A small segmentation model, trained from scratch.
Model: encoder norm layernorm, encoder patch size [8, 8], decoder widths [48, 96, 96, 96].
Training: adamw at rate 0.0023, 19800 steps.
Data: trained on aerial photos of the United States (SatlasPretrain), 149.5 epochs.
Rows from block 3 of the encoder, named by matrix and row number. Rows with one number belong to one neuron. Each number is 128 + 32 x the weight over its row's rms, rounded and kept within 0 to 255. All counts start at 0. Numbers have three digits each. After the name is the row's rms in percent of the matrix's.
# fc1: MLP up (encoder.blocks.3.mlp.fc1.weight, 640x160), inputs 108-159
# fc2: MLP down (encoder.blocks.3.mlp.fc2.weight, 160x640, transposed), outputs 108-159
fc1.502 077:141143128115092119152134112142138118126114131151127120129136130149104125119098171137149100123110139141152155161130132185112153094137133127117143146140138117
fc2.502 053:103149109139091134105114114192120121137071106105146124141131130078126099129069151184095125159101149084126145147112175135112128165090117138113156120141116126
fc1.503 077:141145126116092119154132110149133117128116130154128119130133126143102128120097174137150100121109141139156153161128135179109148099136130132117144150142136119
fc2.503 056:106146107134088135116123116188115121135064101105150122141129128079134098117080144190091121164102132086132148141112168139107126168086125138117150116138113121
fc1.504 076:142148124118088117153136106148137117124117131151127118131136126145094126120094177137147100123106140138159153156127140182109146099135127129116146150140136123
fc2.504 054:099141102135090132113131111180109123140063103111146123151126130074138103117082139195094132159104135085136158144118158129102130175083127146116157123147107120
fc1.505 227:142114183129134099117120153191188157116156080170108089161169159146125178128061117138138136152167133105120119153155162137141091111135098084081102102138125196
fc2.505 289:150116120113175145186130153176109074143135156078082158102080181110129137089145137154091177094162093124187108129085086093171162137143128119111118194179178072
fc1.506 076:139142128118095117151134112145133118128115131153128117131134127146106127122100170137147098125111137140149158159131134184112151098136130126116142147138137116
fc2.506 052:104148110140089130106115107198118119138068110107150121139131131080130099124074148183096122159103147083130151147110181139111133162088116139115158121140119124
fc1.507 077:142142126116091117150131111144135122126115132153129117130136125145107124119099171138148099123109141140152158162129136182111152098136134127116143149140139114
fc2.507 054:106146112138087133107118114191118116136072111106150123138127132080128100122078146182095122161098147081126147150107176137111130167086117142115153117141113121
fc1.508 077:141144130114092120153133111144136120124117135151131120129135126145103126121100172135146099123112140140150155159132135181112150098135133129116143149140136117
fc2.508 053:105150110138087133110122112192117115137071104103147118145130133081123099125073147179095129163098146083128147147110174134108131163089116142116156117137117122
fc1.509 077:139143128115096121151131107144134117127119132149131119130138125146106124122099171136145100124110138138150158159130137181110152099137130128114144147140139118
fc2.509 052:105149110144093134110113111186118115133071109105149121141130131080132102121076143181092127164097147081130150144112176137115130159089115138111151118137118122
fc1.510 076:138144130114097118151135113142136121127120132151130119126133127145104126118102169135146102120108139138151159160133136181114148099132134127115141146139140121
fc2.510 051:106150104147089139109117113199111118141073111107151112140131132079128103125072146183095125161105147079127153144107176132110127161087112138116150116135120122
fc1.511 076:142141129121092117151134111142133119127115131150130120129138129147104128119097172138145098123109140139153157160130134181111149097136131126116145151142138118
fc2.511 053:108148113141086137108120114188119116134073107107150121142130130078128101124076146185096130162101147081130146149109175137111132162083116139114154120142116123
fc1.512 165:164135135117067138119129109171125084092154157148138120095140168179080106143127126120188065107048173174113119200129125165084146095142089137121170167132099156
fc2.512 225:107103111102128111109122139127159150105110075132141104101104110139167168108081103147160093189082100124105138130097132149120088120123120124108106143077133187
fc1.513 225:137156153102076085133102111183116093096072122146122114126164143149054170085086130110167137170088135092100119136133152176141093073174116104119127119142133195
fc2.513 305:178100094081140117141179127135100124094114137129130149117085092143106151068198095081123160120103110132150164107063075111128138119110131149118072099051114155
fc1.514 076:140144128116094120153134111144136120125117132151129118131135127143100125121097173135146100122110138140149157161130135181113150099135133127115140149136139118
fc2.514 052:105146105142086137108117111195117115137069107103151118146131129078129100124073149182096128160097147081129149145110174137109132164087117138114152118137116122
fc1.515 077:141145128118094119150134110143137122127116132149130119130137126145102126119098171136147098122107139139152159157133135181113150100136133127115144149141138116
fc2.515 053:106149110140089136111118115194115118137071107107151122140128134079130105118076146182095129162099149078130151146108173138113133162086111141114152118138112125
fc1.516 076:141142128117093117154134110145136121125117132152130120129137127142103126118103171137146100123112138140151158158131136182112150098132130127116142148138138120
fc2.516 052:107153102144089135108117111197115118139068105107150116142132133083128103122073147184093125162102146083128152142109178138110129163088116141114152119145117120
fc1.517 189:176135112083093098146135149144132153071144143165135064145143124113119145108136126135184054141110150102130205145157130192111132082153089133061120156094101142
fc2.517 216:128105180118114150130146166144154122115170114067108162079121085177163078159138055176122165164121110194128098054127134100141135085104094147136115121076129137
fc1.518 077:137143127119094119150134113141137120128115130153130121130135127143104124122100169136148098121111137140153159161131133181113151097134133130114142147137139117
fc2.518 053:108149109140089134108117116195117116137074108108147122142129132082125101125072144180090122164099147083131147148109177135109129165091117141115156118141117124
fc1.519 077:142143128119094117152132111143135117126115132152130120131137127146103124119099171136148100124111139141153158161131133182111151099133132128117143148139139116
fc2.519 053:109152108135088132108118112191120117141072109107150125143129132080125100126075147185094129162100146082131150148114178135111131163087118141118154120142116125
fc1.520 077:140144128116096120150134112145137122126118131152129119132135128146103127121098169138146100123110137139150156160130137180111148100135133132120141147140140119
fc2.520 052:105148106141085139107120114196116117139074108109152118144130132076126101121073142182098124165100147078127153147105173135113133164085115144121153117134115124
fc1.521 247:132105123128132100141162136203136174132136103166112089159150146144140153114080113094143169162163096121143109151145152136150090129137105068091103079105143199
fc2.521 349:133154116112194189131111168127135060120143074092105171121078191130114182070158136148087131097174085113131115151083118094144150131130129121111120192192154094
fc1.522 076:139145129117093116150135111144137118126117128151128119130134128146107125120099172137148100122109139141153156157132131182111151099137130130118145147140134121
fc2.522 052:103152101140087134109118114190115117135067106108149120143131135077128100124075145183096128161099144081130148146108172135109132165087121139116154117141116123
fc1.523 078:141146127114093117154135109144136119125119130155129118130139129146101125122095172137148097125108140140153156161126136184111151097134133128119145150140138117
fc2.523 054:112149110134088132102117117193118114137068104110150125145128129081126097126079141184093128164098144086130147144113172136111134161088119139117158117140110121
fc1.524 077:141139127116091116152138108147135121126121132153128121130134128145103125123099172136148101121109136142153157158132133182113151098135132129116144148139137117
fc2.524 053:113146110137087129104121116193119120137070111106152125129134129084127102124077143188095120157099145086129153145118174136108126164086125142111156119143112126
fc1.525 076:141144125117093119149133109145136120126116130152130120126136128146106124118099170137145101125112138141152159157134134184114151097136134129118143147141137120
fc2.525 052:106150108139085138108114116194118117139073106105147121142131131084128103122071144181097129164101148081132151144107175134109131163085118140115156117142116124
fc1.526 076:139143129116097119149134110144133122124119131153130120128136127143104124119097168137146099121112140136153156158131136180111147103132131128116141148140137121
fc2.526 052:110148102145088136108119115201109116133072107108155116143132134081128097123076144179095128164101145080129151144107174133114136162084113139115151115135117124
fc1.527 219:183093141158128149131128129185140093123099183137167139094176097134139087130116131091165134167117106140111123143135128138168169123101120133143164081141139116
fc2.527 308:132116122150144157170122099169040120120140121157143123114088081087081145108164127118154117088077172093134184074142083144131189139172147194121105120105164118
fc1.528 076:139144129116095120150133113143135121126119130150128118130134127144099125121099171136146101123111141138149157159130134180115148101135133128118142148139136119
fc2.528 051:105149103146088137111115114195115120138069106108151113147131135078126102127079149180094127159104148081129150145104176135113135164089113140117154112137115122
fc1.529 077:141143126115095118153131110144137119127119130151130119130134126147105126121098170136145099121111141139150156157131134182110151097137132127117143148142139118
fc2.529 053:105150106136085131108120109191117120136071107105149118143134131078128100126072148186095128163100149084130149148108173136107132167089119139116155119139115122
fc1.530 077:140145125119091121151133111146133120127115131153131121129135127145103125122100173134148099123110140139153155159130133183111155098138132128118144147142141116
fc2.530 055:104148108141086132107117113188117114140070103108150124141130130079129103127071146185093126164098147083128147144108175134108128163090119142111158118145115125
fc1.531 077:139142128117095121151135112142133120128115131152129118132136129147105124119099167135144100121111139137149157158128136180111150099136135128115143146140140117
fc2.531 052:108147106143088138103119115195118116140071109106153117139125134079124103127076143184095124162100149080127155146111177136112134164084116142116156117139116125
fc1.532 076:141145126119093120153131109144135118127117132151131118129136127145103123120101171135147099123109138140151158157130135182113153099136131128117145149139136116
fc2.532 053:108151110138084133103117109190115118137066108107155123141133132085127099121073147181095127165099150082129147148111177134110134164091120140115156120137117125
fc1.533 077:142144128113090117150136108145133118125117130154130116130138129147101125122098171138145100125112137140152156162131131185111154097137134127115143147139138115
fc2.533 054:108147111138089134104118118190121118138070105106148124142130129081126099128075144185097125162100150086130150148112171138109133168085121140114157116141116123
fc1.534 223:180159166090118151127152083143115094089164124133112142124109147169057144144132166115174070097074150144134117147119128140094197082161122147118119205150127119
fc2.534 253:155120084158129173074123141170163116106193072123176156068107116116171167093117091113114110176123114100100126134073155105127126115110090121154131118125159167
fc1.535 075:140144129116095120152132112143134122128119132150131119131136128144100128119100168137144098123109139135151155160130136181114147100135133129117140148141138122
fc2.535 050:107149105144085144109116111195114117136071108109152120145130135082128101125073147178094124163102148073133154142105172134114135161088113137118154114135115122
fc1.536 206:162139127102109086166124159130144174095122104184097079163163103148147139158103138168168091085153169162174163163158097147103121099190115106090097185128161110
fc2.536 291:127127132129127145163148162158094119137160110121061138174161087118153115149142082148131166114162067160191155094106058138146183097157090128157093115143152064
fc1.537 076:138145127116098120153134114145135118126117132150128120130136128146104125118098168135144098123110138140150157156133134182114148100138130127118144147139137120
fc2.537 052:107152106141088137105117112195119113139069108109148118142132134080126102124074147180095125163101150082128151143109176134111131162088112140114153114138118123
fc1.538 214:186180121061107133135133046159108128086118135141108150153107176174080091134163170071149081072093148172146092163131088134134196121159158141131122143101121104
fc2.538 254:157120098141104152021162158146143109111226066154132080098134117079131160156130103187138119153118143071128147128114135135103105097124109124130135116134133149
fc1.539 077:142140123114095115150133111143135119126116131152128118128137128145105123121099167139147100123110138140151158158132133178111154097135134128116142150140136117
fc2.539 053:107150109140085137102116118196123114135071105107151119139131131083128099123077141179095121166102147083128153145109177136113128166090115140115153119140113126
fc1.540 076:143143129117094119152131112142136120129116132149132115129133128144106124119099170138150099124109137141151157158129135181111151098134132127116143148138139118
fc2.540 053:108151106138088134108119115195116118135071109103151119140132132083130101126074148181093126165099148084128149146111177136110131161086117137114153120141113124
fc1.541 077:141141127117094119152135108146136119125114133155130120130138128144107127119098170137145100121110137140152158159133135179109149099136130129116145148142137118
fc2.541 053:110146107141088137107117117192121118137071107106151121144132130084127100122075143182094126164099146082131150147109173134112130165085115142116153115140118123
fc1.542 077:141142128114093113150134112141137122126117131150128119128137128149105127120099169135146097124113139142152158159131137181113149099134132131116143149138136119
fc2.542 052:112151105140084134106123112195121116137071108106152118145133129078124096124076148181098123162096146082128153146106176134112133166088115139115155118134117120
fc1.543 077:140144127116090120152134111147137121128117130152129118129137126145106126121098172135149100122109138140152156159131134182114150097133133128116144149139139115
fc2.543 054:105148111136089135106118112189119119137070109106149120141132131083129099122077146184095124159099147082128146150110173136111134161087120139114157118141117121
fc1.544 077:141141128115097120148130114143136120126113133149129119129135128146106124118099170137147100119109140141148157158132133182114152100135131131118142147140138121
fc2.544 052:106150107142087139109116114197117113135073108108149116141131130080124100122076145179096126163101146079132148147105180136114129164085112141117154117137115122
fc1.545 077:140143127116093120153132109144138121128115131150131118127132127147104124123101171136150102123111137137152158162128132182113150098135133128116143147140139118
fc2.545 053:105152105143088133106119110191118117138072105108152119140131130082128102127073147186097123160099148079134148145107175133109130165088119140117155119143118124
fc1.546 077:140142129118094122151132109145136119123116128150131118128136128145103126122098171134147098126109138144149156160133134181111151098136131130117143149141136116
fc2.546 053:106150106138086133114118115191117119135071106105148120143131131084129103121074145180092124160102144083132146145109181133112131163087117140114154116139117125
fc1.547 076:144143127116094120150134112144134120128115133147129119132131128147104126120097170139145100121111139140149157159133134181113151100137134126116146147140140119
fc2.547 052:108152106141088138107117116193119119134074108112156118140132135080124101122075147183096127163099148079129153150108174136113131161086113138116153117135115127
fc1.548 279:133136096116115098224088076135116180115069124238148109137090128129098141098149111094174080093131152202103169150155095154119194098140139129142107152123120119
fc2.548 346:115133130130127112155107112089177164158103098168078121193124110123118143159133104097136104125189111177131149100092147173171146129093082151137115159128068146
fc1.549 077:141142128115094117152135111141135120127115131153128117127136127144102126120098170136146100122109138140151156159131137179112150099138133129115143146142139117
fc2.549 053:109149108140086135106121114196117117134071108108148119141127131080128100123074147183094128163096144081131150145111171135111130160088114137118155115136113122
fc1.550 076:142144129117094120152133111143135119125115132151132120127133128144104125121098169137148099121110139141151157159131135183113151095137132130119146147141138119
fc2.550 053:106147108138090134108117111190117118139069110104149120142131130081128102124072151179093129164101146079130148145109178137110130164088116136113154120141116123
fc1.551 077:141148127114090121154133109150136118128115130152129121131135129146100125119099175138149100122109142141156152162129134182110153099138133127115146147142139117
fc2.551 055:103147111134091133114123117187112120139066101106152122137130124083136101125077143188094123166099142083138146141113167140109122167089125136114149117140109126
fc1.552 077:141143127115093119150135110143136120127116130154129120132135126147106127123097172135147097122108138137152155158130134181110149098136131127117141148139137117
fc2.552 052:107148110142086133105114115190117116136069105103146123141129132077127102123076144184096125162093148083129148145108178138112129164085118141114154115138113118
fc1.553 077:142141127115095119152135109142134119127116131149131119129135128142102127121098169136146100122108139138151157158133136181114150099137134130115144147139139121
fc2.553 052:109146102144086133108119112197116117135068108107151116141132132082126103123076145180093125161101144082131154146111173134113129165088115141112153116139116124
fc1.554 240:096129130137060101099126100166123098139073131112151085118111164136115146067056156137148173175112114105119109139138176151148071107186123093113157138170170201
fc2.554 326:181107098067131116130183137097141118123146108143069168135105099113138127128193096125147174119130101171219105086091084108134115141110124127105058125065091137
fc1.555 076:141142124118093117150133113143135121126116131153129118130134128146105127121100171137148100121109139138152157160134137183112151100136133126117144148141141117
fc2.555 053:108151110141086133105113113191119120135071108104148122142129132083130100125077146184096125160097147079130149147109176135112135162086119141113153118140115121
fc1.556 077:140144125114093119151134113144132120129116134149131117131136124146102125119099169138145099123110140138154158159129135181112151097135135126117142147139137120
fc2.556 053:109149107140092138104119115199116116137071108106152123140131131083127098123076148180098127163098150079127152147109174132116132164085116142115152114142116124
fc1.557 077:141143129116092119149136110146135120128115130152129118127136127146104124121100171135150097123108139139150157162132134185114153095135133128120143148140137117
fc2.557 054:103150110137086135108117112194121118141072101105147122141134131083128099126074147184095126162098145082128148147111176136112129167088119141117156116142113125
fc1.558 076:141144129115093120151135110144136122126118132152128117130137129146106127122100171138148101124110137137151156162130135182112150097135132129115142149140138116
fc2.558 052:105150107141084136106118116192119119139072107105148120140127131079127099123076147187097129163098149082130149145112172134111136159089116140119155118136113122
fc1.559 078:144137123107084113150138116143132118123124128156125103135139134144109122125102170135151100121103132144152158160132131183115154091134130131119146149138137118
fc2.559 052:119146110139089126082111110196129129137083124106145131117133127091128095128085138189101107140106158094123160157124178124097132182100133144114179131161121111
fc1.560 076:138143128116093118148133113144135122125117131152129119129140126145104124117098169136145100123112139141152159160130137180115149098137133130117141146137138117
fc2.560 051:109151104147085133106120112196113116135070109107151115143129133076127100123075147178097124164104153081127151147105175134113130164083113139117152117134117124
fc1.561 077:140142128116091118152133109147136119129118130153129123130136128146105126119095175137149097121110136140155154160129134183111152094136132126116143149139136117
fc2.561 054:109146111138090135107117115187118117138067103109148126141131129086132101123075147186090128159099140084132147143117169136112129162085122140115154118138113126
fc1.562 076:138143126115097120150137111142135118126118132153130119130135126147101122123099169138148098121112139139151157157131134183112151100134131128118144147140139118
fc2.562 052:108149108140090133106117115193116116136072106108152120141130134080127101125077147183096127167095147078130148145112176140116136167085116143111151115140115121
fc1.563 076:141146125117094119151133111144135120127117131152130118132136125144105126119099171136144098123112140138149158160131136181113152099136132130114145149140137120
fc2.563 052:109150111141088135104122117198117117139073106106153122137126130080129102122074146183096124168098148080129150143110175135113131158087112140113150119137114124
fc1.564 076:142141127114093115153133108144134121128114133151129117130136127145105126120101173139151099121111140140153156158132133182112150098136133126118145148140138116
fc2.564 053:106147119138090133105116113194117116141070111106151125142135130082128098125077143187094126160099146080128150148111175137113136163089117141114158120139119122
fc1.565 078:139144127115095117151133110142133118126120130147129117129136126145104125119101167135147098124110138138148156159131133182112150099135133129114145148140139120
fc2.565 052:112149106147090137104118114197117115136071113109151116139129130081127101123077143182096127160099150079129155144109176133111132159090114142116152115137115123
fc1.566 148:150119149112098134148138112143112062096129118174107100101128143133095168112104169153203135136067155099126156127128110203142155053130111146119135149168149140
fc2.566 152:113139162109128136135148114128138150148090131132115124143162169110114082124107140190125131082133135160142137129201161114110149165088159156119166143113115106
fc1.567 077:139142127114092119152135111141136122126118133148133118131137128147104125120098169134147100124110140140153156160132137179114150097135132130116145148139139118
fc2.567 053:107148106142087134106120112193119117136069106104151120141128131083128101124076144184098123161100147085126151147110177136109128164086113137115151118142115121
fc1.568 076:138140126115092119150135112143135119124114132148128116128137128146103125121100168135147101123111138137152154161132136179114152098134132127115143146141139119
fc2.568 052:109148105140087135102119110194117121137071111110150117142131131081125099125078142183101123160101149078126150148109174131112137164086117137115152119140115125
fc1.569 076:141143128112091119150133110146134117126118133152128123129136127144105125120100172136145099123109137141148160160132134183110152098135132130115142146140137117
fc2.569 053:108150107140089131108119118190119117139074105105151122140132130081128106122074149182093126161098148084134151146110173136110128161091116137115155119140117126
fc1.570 077:140144127119094118154134111143137121126117133152129120128134129146103125119101170136147099123108138142151156158130135182112151100136132129115144146140138118
fc2.570 053:107149106139092133106117111186116118138069107106150125138132132082130101127073149186095126161100149081125148149109174133109132164088117139116157118143118124
fc1.571 077:140143125116093117152134111143137120126113133150131119128135127144104126120099170138149099123111139140152157157129135182114153100138132125116146148140138117
fc2.571 054:111149107142087132107118115192118119135068107106152121140128133082131104121075147183096124161101150079129151144109174135107129163085112139112157120146116124
fc1.572 076:141143128114092120151135112143137119126117133150129118131135129146104126119099171134149100123111140139153159157130135180113147099135132128117146147139138118
fc2.572 052:106147104145088133111118112190112120138067109109152117142130135084131101121075145183093124160099146080129151148105174133108132161087121140114152118141118119
fc1.573 202:196158139099117153150188060188092094131095119138133145167131134133072121131102188111168115118072141156134098141133083142140211064154138127132125123127148103
fc2.573 220:178112061143121183048149111134121122130170061127158150044126122094146173154144114175141135136131146106105132106099108142106105148119154143164119138093119149
fc1.574 077:140142124116094119153135112143136120126116133152131119129133127144105126119100170135147102123109139142155156163132134179111150099137133127117143145140137117
fc2.574 053:107148110143088135102116113195118118138072109108152117139132134084132099126076145183096125162099145081130153148111173132112131166088120139115156117144117123
fc1.575 077:139145128115092118151134110144135120127114132151132119132135128147102123119098169139150100122109137140151157160129133183113152098136134128116142149139140118
fc2.575 054:108152111139085136104118114195121119137071112106151126138130132082129101126074146178095123168096151086130147144108176134117132160088117142114150118139113123
fc1.576 195:181136129098094069175161136166129149114159102173101079183165134162136147156089162169170120102132161156177132188154132149118133079177111091076130164149154121
fc2.576 272:118118132150138161158143171170075103137167125124082136149168101114165105144148083162115148109141097133189139094099057133150177102147098129166102108152165061
fc1.577 076:140144126117093119152132113144137120124115131153130120129135126145105125122102171137145100120112138139149157160131136182111150097136133130115145147140138118
fc2.577 053:104150107141087134108119112191116115135071110107150122141129130081127099120075145183097127166100147080129145150111172136110130165087118140116157116141114125
fc1.578 078:141144128114094118150133112145132120126116132152129121130134128146102123119098175136147099120110139138151156158129135180110149096137133128114142149139137115
fc2.578 054:103146108140086134108118115190117116137072106106150117141131133083128101126077149181094128163099144080130146145111172139113129162084116139116153118141114126
fc1.579 078:143144123115092119153137111146136116128118129153129116130137131148103124120097171136147100121109138138156154159127133180111149098137134128119145145142140116
fc2.579 055:107145112136096133100120116185115116139068102109150126140128128082128096124076140191094125160099144083132151143112167138108133166084119142117156119147114120
fc1.580 077:140144127117095121150133111144134119126118131151129121130136127143105125121098170137147100122109140140149157159130137182113149100135133127116141149140140116
fc2.580 053:108149105140086134107116118190115114136071107105149118140136134082128099124074147178096127161102151081129153146107176138112133162091113140117153120137115123
fc1.581 076:141142128114095117153135113144133122128118133152131118131135129143102126123100171135147101122110139140151156158131135183112149097133131129115142148138139118
fc2.581 052:105147105140089133105117114199117116137066112107153119142132129080129100120074145186095125163102147082126151147110172135111130164087120137115156119140115120
fc1.582 076:142143127114095122150135111146134121127116135151130121130137127146104123122098169138146100124108139139150158159129133182114150096134132127116143148140140118
fc2.582 053:106149106139090133107118116195118119139071109109149122143131125083128102125075145185096125162102147081132148148110175134112128165088118140114159121142116122
fc1.583 250:137150161099112154152090106157148116066062173121134151073156095136129110121108224120130054152090185077118157114089147153141154135101142160119189131167171109
fc2.583 267:125085184139111116087102129193136129118173100162082147129152123097126091175124120144113090170107134074159085125079138182183126139091134167117141079218096157
fc1.584 076:141143132118097119151136111144135121126119130150129119130135130142102125121101172135147101124112138139152156158129136180111148099138133129117142148138137120
fc2.584 051:100150101142087135108118110192115116137067108105152123142130136080127102125076150186093126161100145080127151145104173132108133167087114138116155119144114125
fc1.585 076:140146126116091120156137110148135119126121132150125117129133129144099128123097173136149097123106139141154153157126132182111147101135128132112145151138138117
fc2.585 053:094147098135088135122127111178108123136061104106145125140129127082136104119081140198095119153103133086131149140114163131092130180092134140116160125148114117
fc1.586 223:171119124132106079155107066176112120116089119138157078127172145170124108142131143070123155129112120142121110135138103125131118144118182088152161084117151115
fc2.586 321:103123095146144151130147151139084105115185137179101088149097101080087182141144092157166111106098159118134167102114101125124149151168081138099101160128104139
fc1.587 237:131141146100113122106150090160091051111165137129094102137118185137043164114114153146155136137062139094134098151095167161147118111173123105110104169156092164
fc2.587 292:133098121104123141112147158190139158093124088101186197117113132120164121101136058127102110172121107148110090165090149094137110124116134103121154089067121174
fc1.588 077:140145124115092112152132109145132119126116129156129119130139126145107125122098170139147100124109136142152156158130136180111151098136133129118145146138136117
fc2.588 052:111148108142089134101119112195118116137068104112151126135131129077128099126077144181100123160101144085128154147113172137111128168085116143116158117134111126
fc1.589 078:141145126116092118151133111144136119127116130152129116130136128145103129119096173135147099123108137140154156159127133185113150098136134129116143149139140117
fc2.589 055:105149107139084135106123112191116118139068108107150121144130131080129100124075143185097129163096145083130150145112173138110135162090118140117152121141116121
fc1.590 076:141145125115094122151134108146136121126120132153129121130135125146103125120100169137146101123108138140153157159132134180112149102135130128115142147141139121
fc2.590 053:104145104140091137109121114192114119139071107104153115145135129081132101124073147182091126166101147078128150143107174134109134166087114140116152118140115123
fc1.591 077:138150127117092120154133107147133118125117131154126120128138128146101128119093173140148095124108138139154159158128134185111151096135129130117142151137139119
fc2.591 054:101149108138088137114124113189116122136067100108145122147134131082135100117078142184093128164102140082129150141113171134109131164089119141118154114140111120
fc1.592 077:142143125115094119152134111142133121127118132152132119131134126145103124120102170137147100123110139139152157159129134182112151098135135129118145149140139115
fc2.592 054:106150109139087133102118115192124122141072106108153120140130131077128097123078143183094127160098152084129151146107173134111128165086117139114156122142117125
fc1.593 077:140143130117094120152132110145133119128121132149132120131134129146102126123101171135148100124110136140151158157131133183113149100138131127114142146139141118
fc2.593 053:112148106143086137105114114193113118140068107110153117139129131084128100126076146184096125162098146079131150145112174136111131161089116141115155117138116120
fc1.594 077:140143128113095119150135111144135121127115133151129119128135125147106126121100170138145101123110139140150159159131136180113152099136134127116143146141137117
fc2.594 053:105150106141089132105119114196118116137069109107150117141133132084125101126073147182095125162099148084130150149109177134109129164087114137117157118135118124
fc1.595 077:140144126116093120152134112145137119129118131151128116130137132145103124120102168137147101121108139140151159160126135181114150097136132130117144148139141116
fc2.595 052:105148109139087133103119111194114122141067109106150121141131132078128098126076147188093127162098150081127150145109173132114132165089119141116157121141116122
fc1.596 077:140141125115093119153134111143135120129116131154128120131135130148101124118104173136147098121109138139153157161129136181112153099138135129118143147141137117
fc2.596 054:105148112138090135105118117188119117136074104109151122137126130079127096125081148185101128165096151081131148150106172137112131168083118140112155115139116127
fc1.597 076:141144129115095119153131113145135120127116130152129117129138129144105125120100171138150099120109139139152155159130134181114153098137135128117143148141140115
fc2.597 053:104149108138091134106120116191124119139070107107149122144131129082130102125074148185097123165099148084128147147112176137114130164086119141113157118143114120
fc1.598 077:141147130117095120150132111145136119129118133154128120130135127149102124121097171139145097124109137138151154162131137185113152095138132130115142149139135121
fc2.598 052:106151110142086138105115115194119118137069108107150118143127137078126100120077146182093126160104150082127151147111176135114131163086112140114159117140114123
fc1.599 076:138144128114095119152136111145134122129118130151129120130133125144106125120098171136146098122110139138151156162132136180113148101135133128118143148138139119
fc2.599 052:103148109140089136109119115191115118137070108112151115144127130081128099124073145184096124164098150078128148145109171135112137162087116139115152118136116125
fc1.600 077:140145127118097121151133114145133119126116133151131119130133127146104127119100170135147096123109137139151159157127135182114149102136130128117143147139139118
fc2.600 053:103150106143090138108119112192118117140067108110151120143132130082130098127071149182094127162100146080130152143109174131111133172086116141116159119144117122
fc1.601 077:141147127115092118154136109145137121127118132152128111135138130145098128122097173136147099125110141137154156159128135180109145102133133129114144148140137119
fc2.601 053:111147107142085138102121115194104114137062105112154125138128130078126098118083139189099127163101145084133156138111163136111135161089119142118157117143111119
fc1.602 077:141144129116094118153131113145137120128118132151129116131135131145102125121098170136146100122110138140154158159129134180113151097134135127117144149141136118
fc2.602 053:106148105137085135104119114192121119136072112105147123140130130084128098126076151186098123163099145082132149149111172134111134162085113138116155117138117123
fc1.603 076:141143127117095120149134110144135120125117131151128120132134127144105125118100169134146099122110138139151156162129137182113149097137131127116142147142141117
fc2.603 052:102150109142090133105116111191116118139066106105150117141133132080127102129077147186095123160099149079126149146110173133110131165090120140118156117142120125
fc1.604 076:141146128115095120151134108144137119125116128154125117127134130146103126119099170136148098121110138140150158159130135182111149097135132129116143146139138116
fc2.604 052:099149108141090135105119109193118122137068107105143119150133130077128101126077147188094128160103149083130153143113172132111132166087118143117158118137119121
fc1.605 077:141141128115096120150132112143134120125117132149130118130135128145103125121099170138146098125111138140151157159131135184114150098133133130119143147139138116
fc2.605 053:105146108139087133106116115196116119135071107105150121140134132079125099122078143180095130163096147081128152145108176136108133159089117139114153118142116126
fc1.606 076:141145125116096119150135111144137119125116131150127118127134131144102126120099172136147101124113139140151157160131136181113151098134135129116142147139139117
fc2.606 052:105150108141088133103118116193116120138068107109150121140126133078127098124076147185095129163104146081127152146106175131112131163084117140117156120141116127
fc1.607 076:141142128116094119152132110144135122125117133152128118129135128145104127119101167137146099124111138139151157159131135182116151098136131125116143146137138118
fc2.607 051:108152103143086139106117113196115122136070109109149118141128134081128101122077147184095125159099151083128153143109174133110132164088116138118156120137119125
fc1.608 077:142142128114094119150133110145136120128117131155126119130136129146102124118097171136149100123110138141151157162128138180110152097135134131118145149140140117
fc2.608 054:107148110135086132102122114191119119140071107108148125141131132081125098124075147188098129164099145083125149146108177137113132163086115140114155116142119122
fc1.609 077:141142128115094117149133111140136119127116132152131121130133127145102125122099168137145099123110136138150157161132134180113149098132131128114143146141139120
fc2.609 052:108151105144087140105114111194114114139069108105150117142130132082126103122072146179092126159103146078125149143108178135110129162087114137117155117143117127
fc1.610 077:141144128116092121151131111143133119126115131151130120129138127144104125118097173139147097122109138142150159161132135181113153096135132128118142149139137118
fc2.610 054:109147112140088132106115114193123115139073105104147122143134129082125101120075145183099127165096145083131148148110180135113132157085118137110153117139117123
fc1.611 076:139143126115095119150135110144136119126117130148131119130135126144103125120098167135147100122109140138153158161130134181111150099134130128115144147138139119
fc2.611 052:109153107144087135107120117195111119137072107108153119141129128083133101121076144183094129164101149082131153143110178136108131162086116138114155119142115121
fc1.612 076:141144128114096118150134110145134121128114133152128120129134125145101126117099170136147099123111139140151158159131135182114147100135133127115144144144139119
fc2.612 052:102151105139089135108120110193113116141067105109153119144132133079128105125073151185095128163097148078130146144107172132108129167087115143121156119140116124
fc1.613 077:139144129115091119152132108145135120127116131153128116129135127144103122118097170137148101121111138140152160160131133183113149099135131126117145148138138118
fc2.613 053:107150109137087136106119111195118118138070109108147122141130131080127100123076146186094127159098144084127154148111174133113131166085117139116156118144115120
fc1.614 188:163138120091044124103138104163114139087121135130141114124105152155090132115136139086183079139072156115111144164142152170086109095166109119053152169143089166
fc2.614 206:164088160124107123138104153162181116077181087094133075080118120183178113142136108130114090171106152147094076091123161147161126060087082153086117116102161164
fc1.615 077:141142125115094118152133108143135119126118132149130120128136129148101126120097170136145100120110141140152156161130133180111150100135134126116145146142138118
fc2.615 053:108148105136089133109118113190117119138071106104154119143130131079129100124076145181097131161103149080131149147104171134111131165089115139117155115140116124
fc1.616 077:140145127114091116151134111142135121125118130155127117130137128148101123119098169138144101122108135141156157160135137182112155093133132127117145146138137118
fc2.616 053:112145112146087131101121116195121117136068120108149115139124130079121102125082143186098124159102160085129154145109179134109126162092118140111157118141118122
fc1.617 076:140141130116097119149136114142136123129119132149129118129135126144103124120105167136144101122110136138150158159131135177113150099133133129116144144139137121
fc2.617 049:113148100149090135106117109200112119137072114105153112145131132078131105124076142181090126157111151081129152144107176133110127165087118134119153118138120124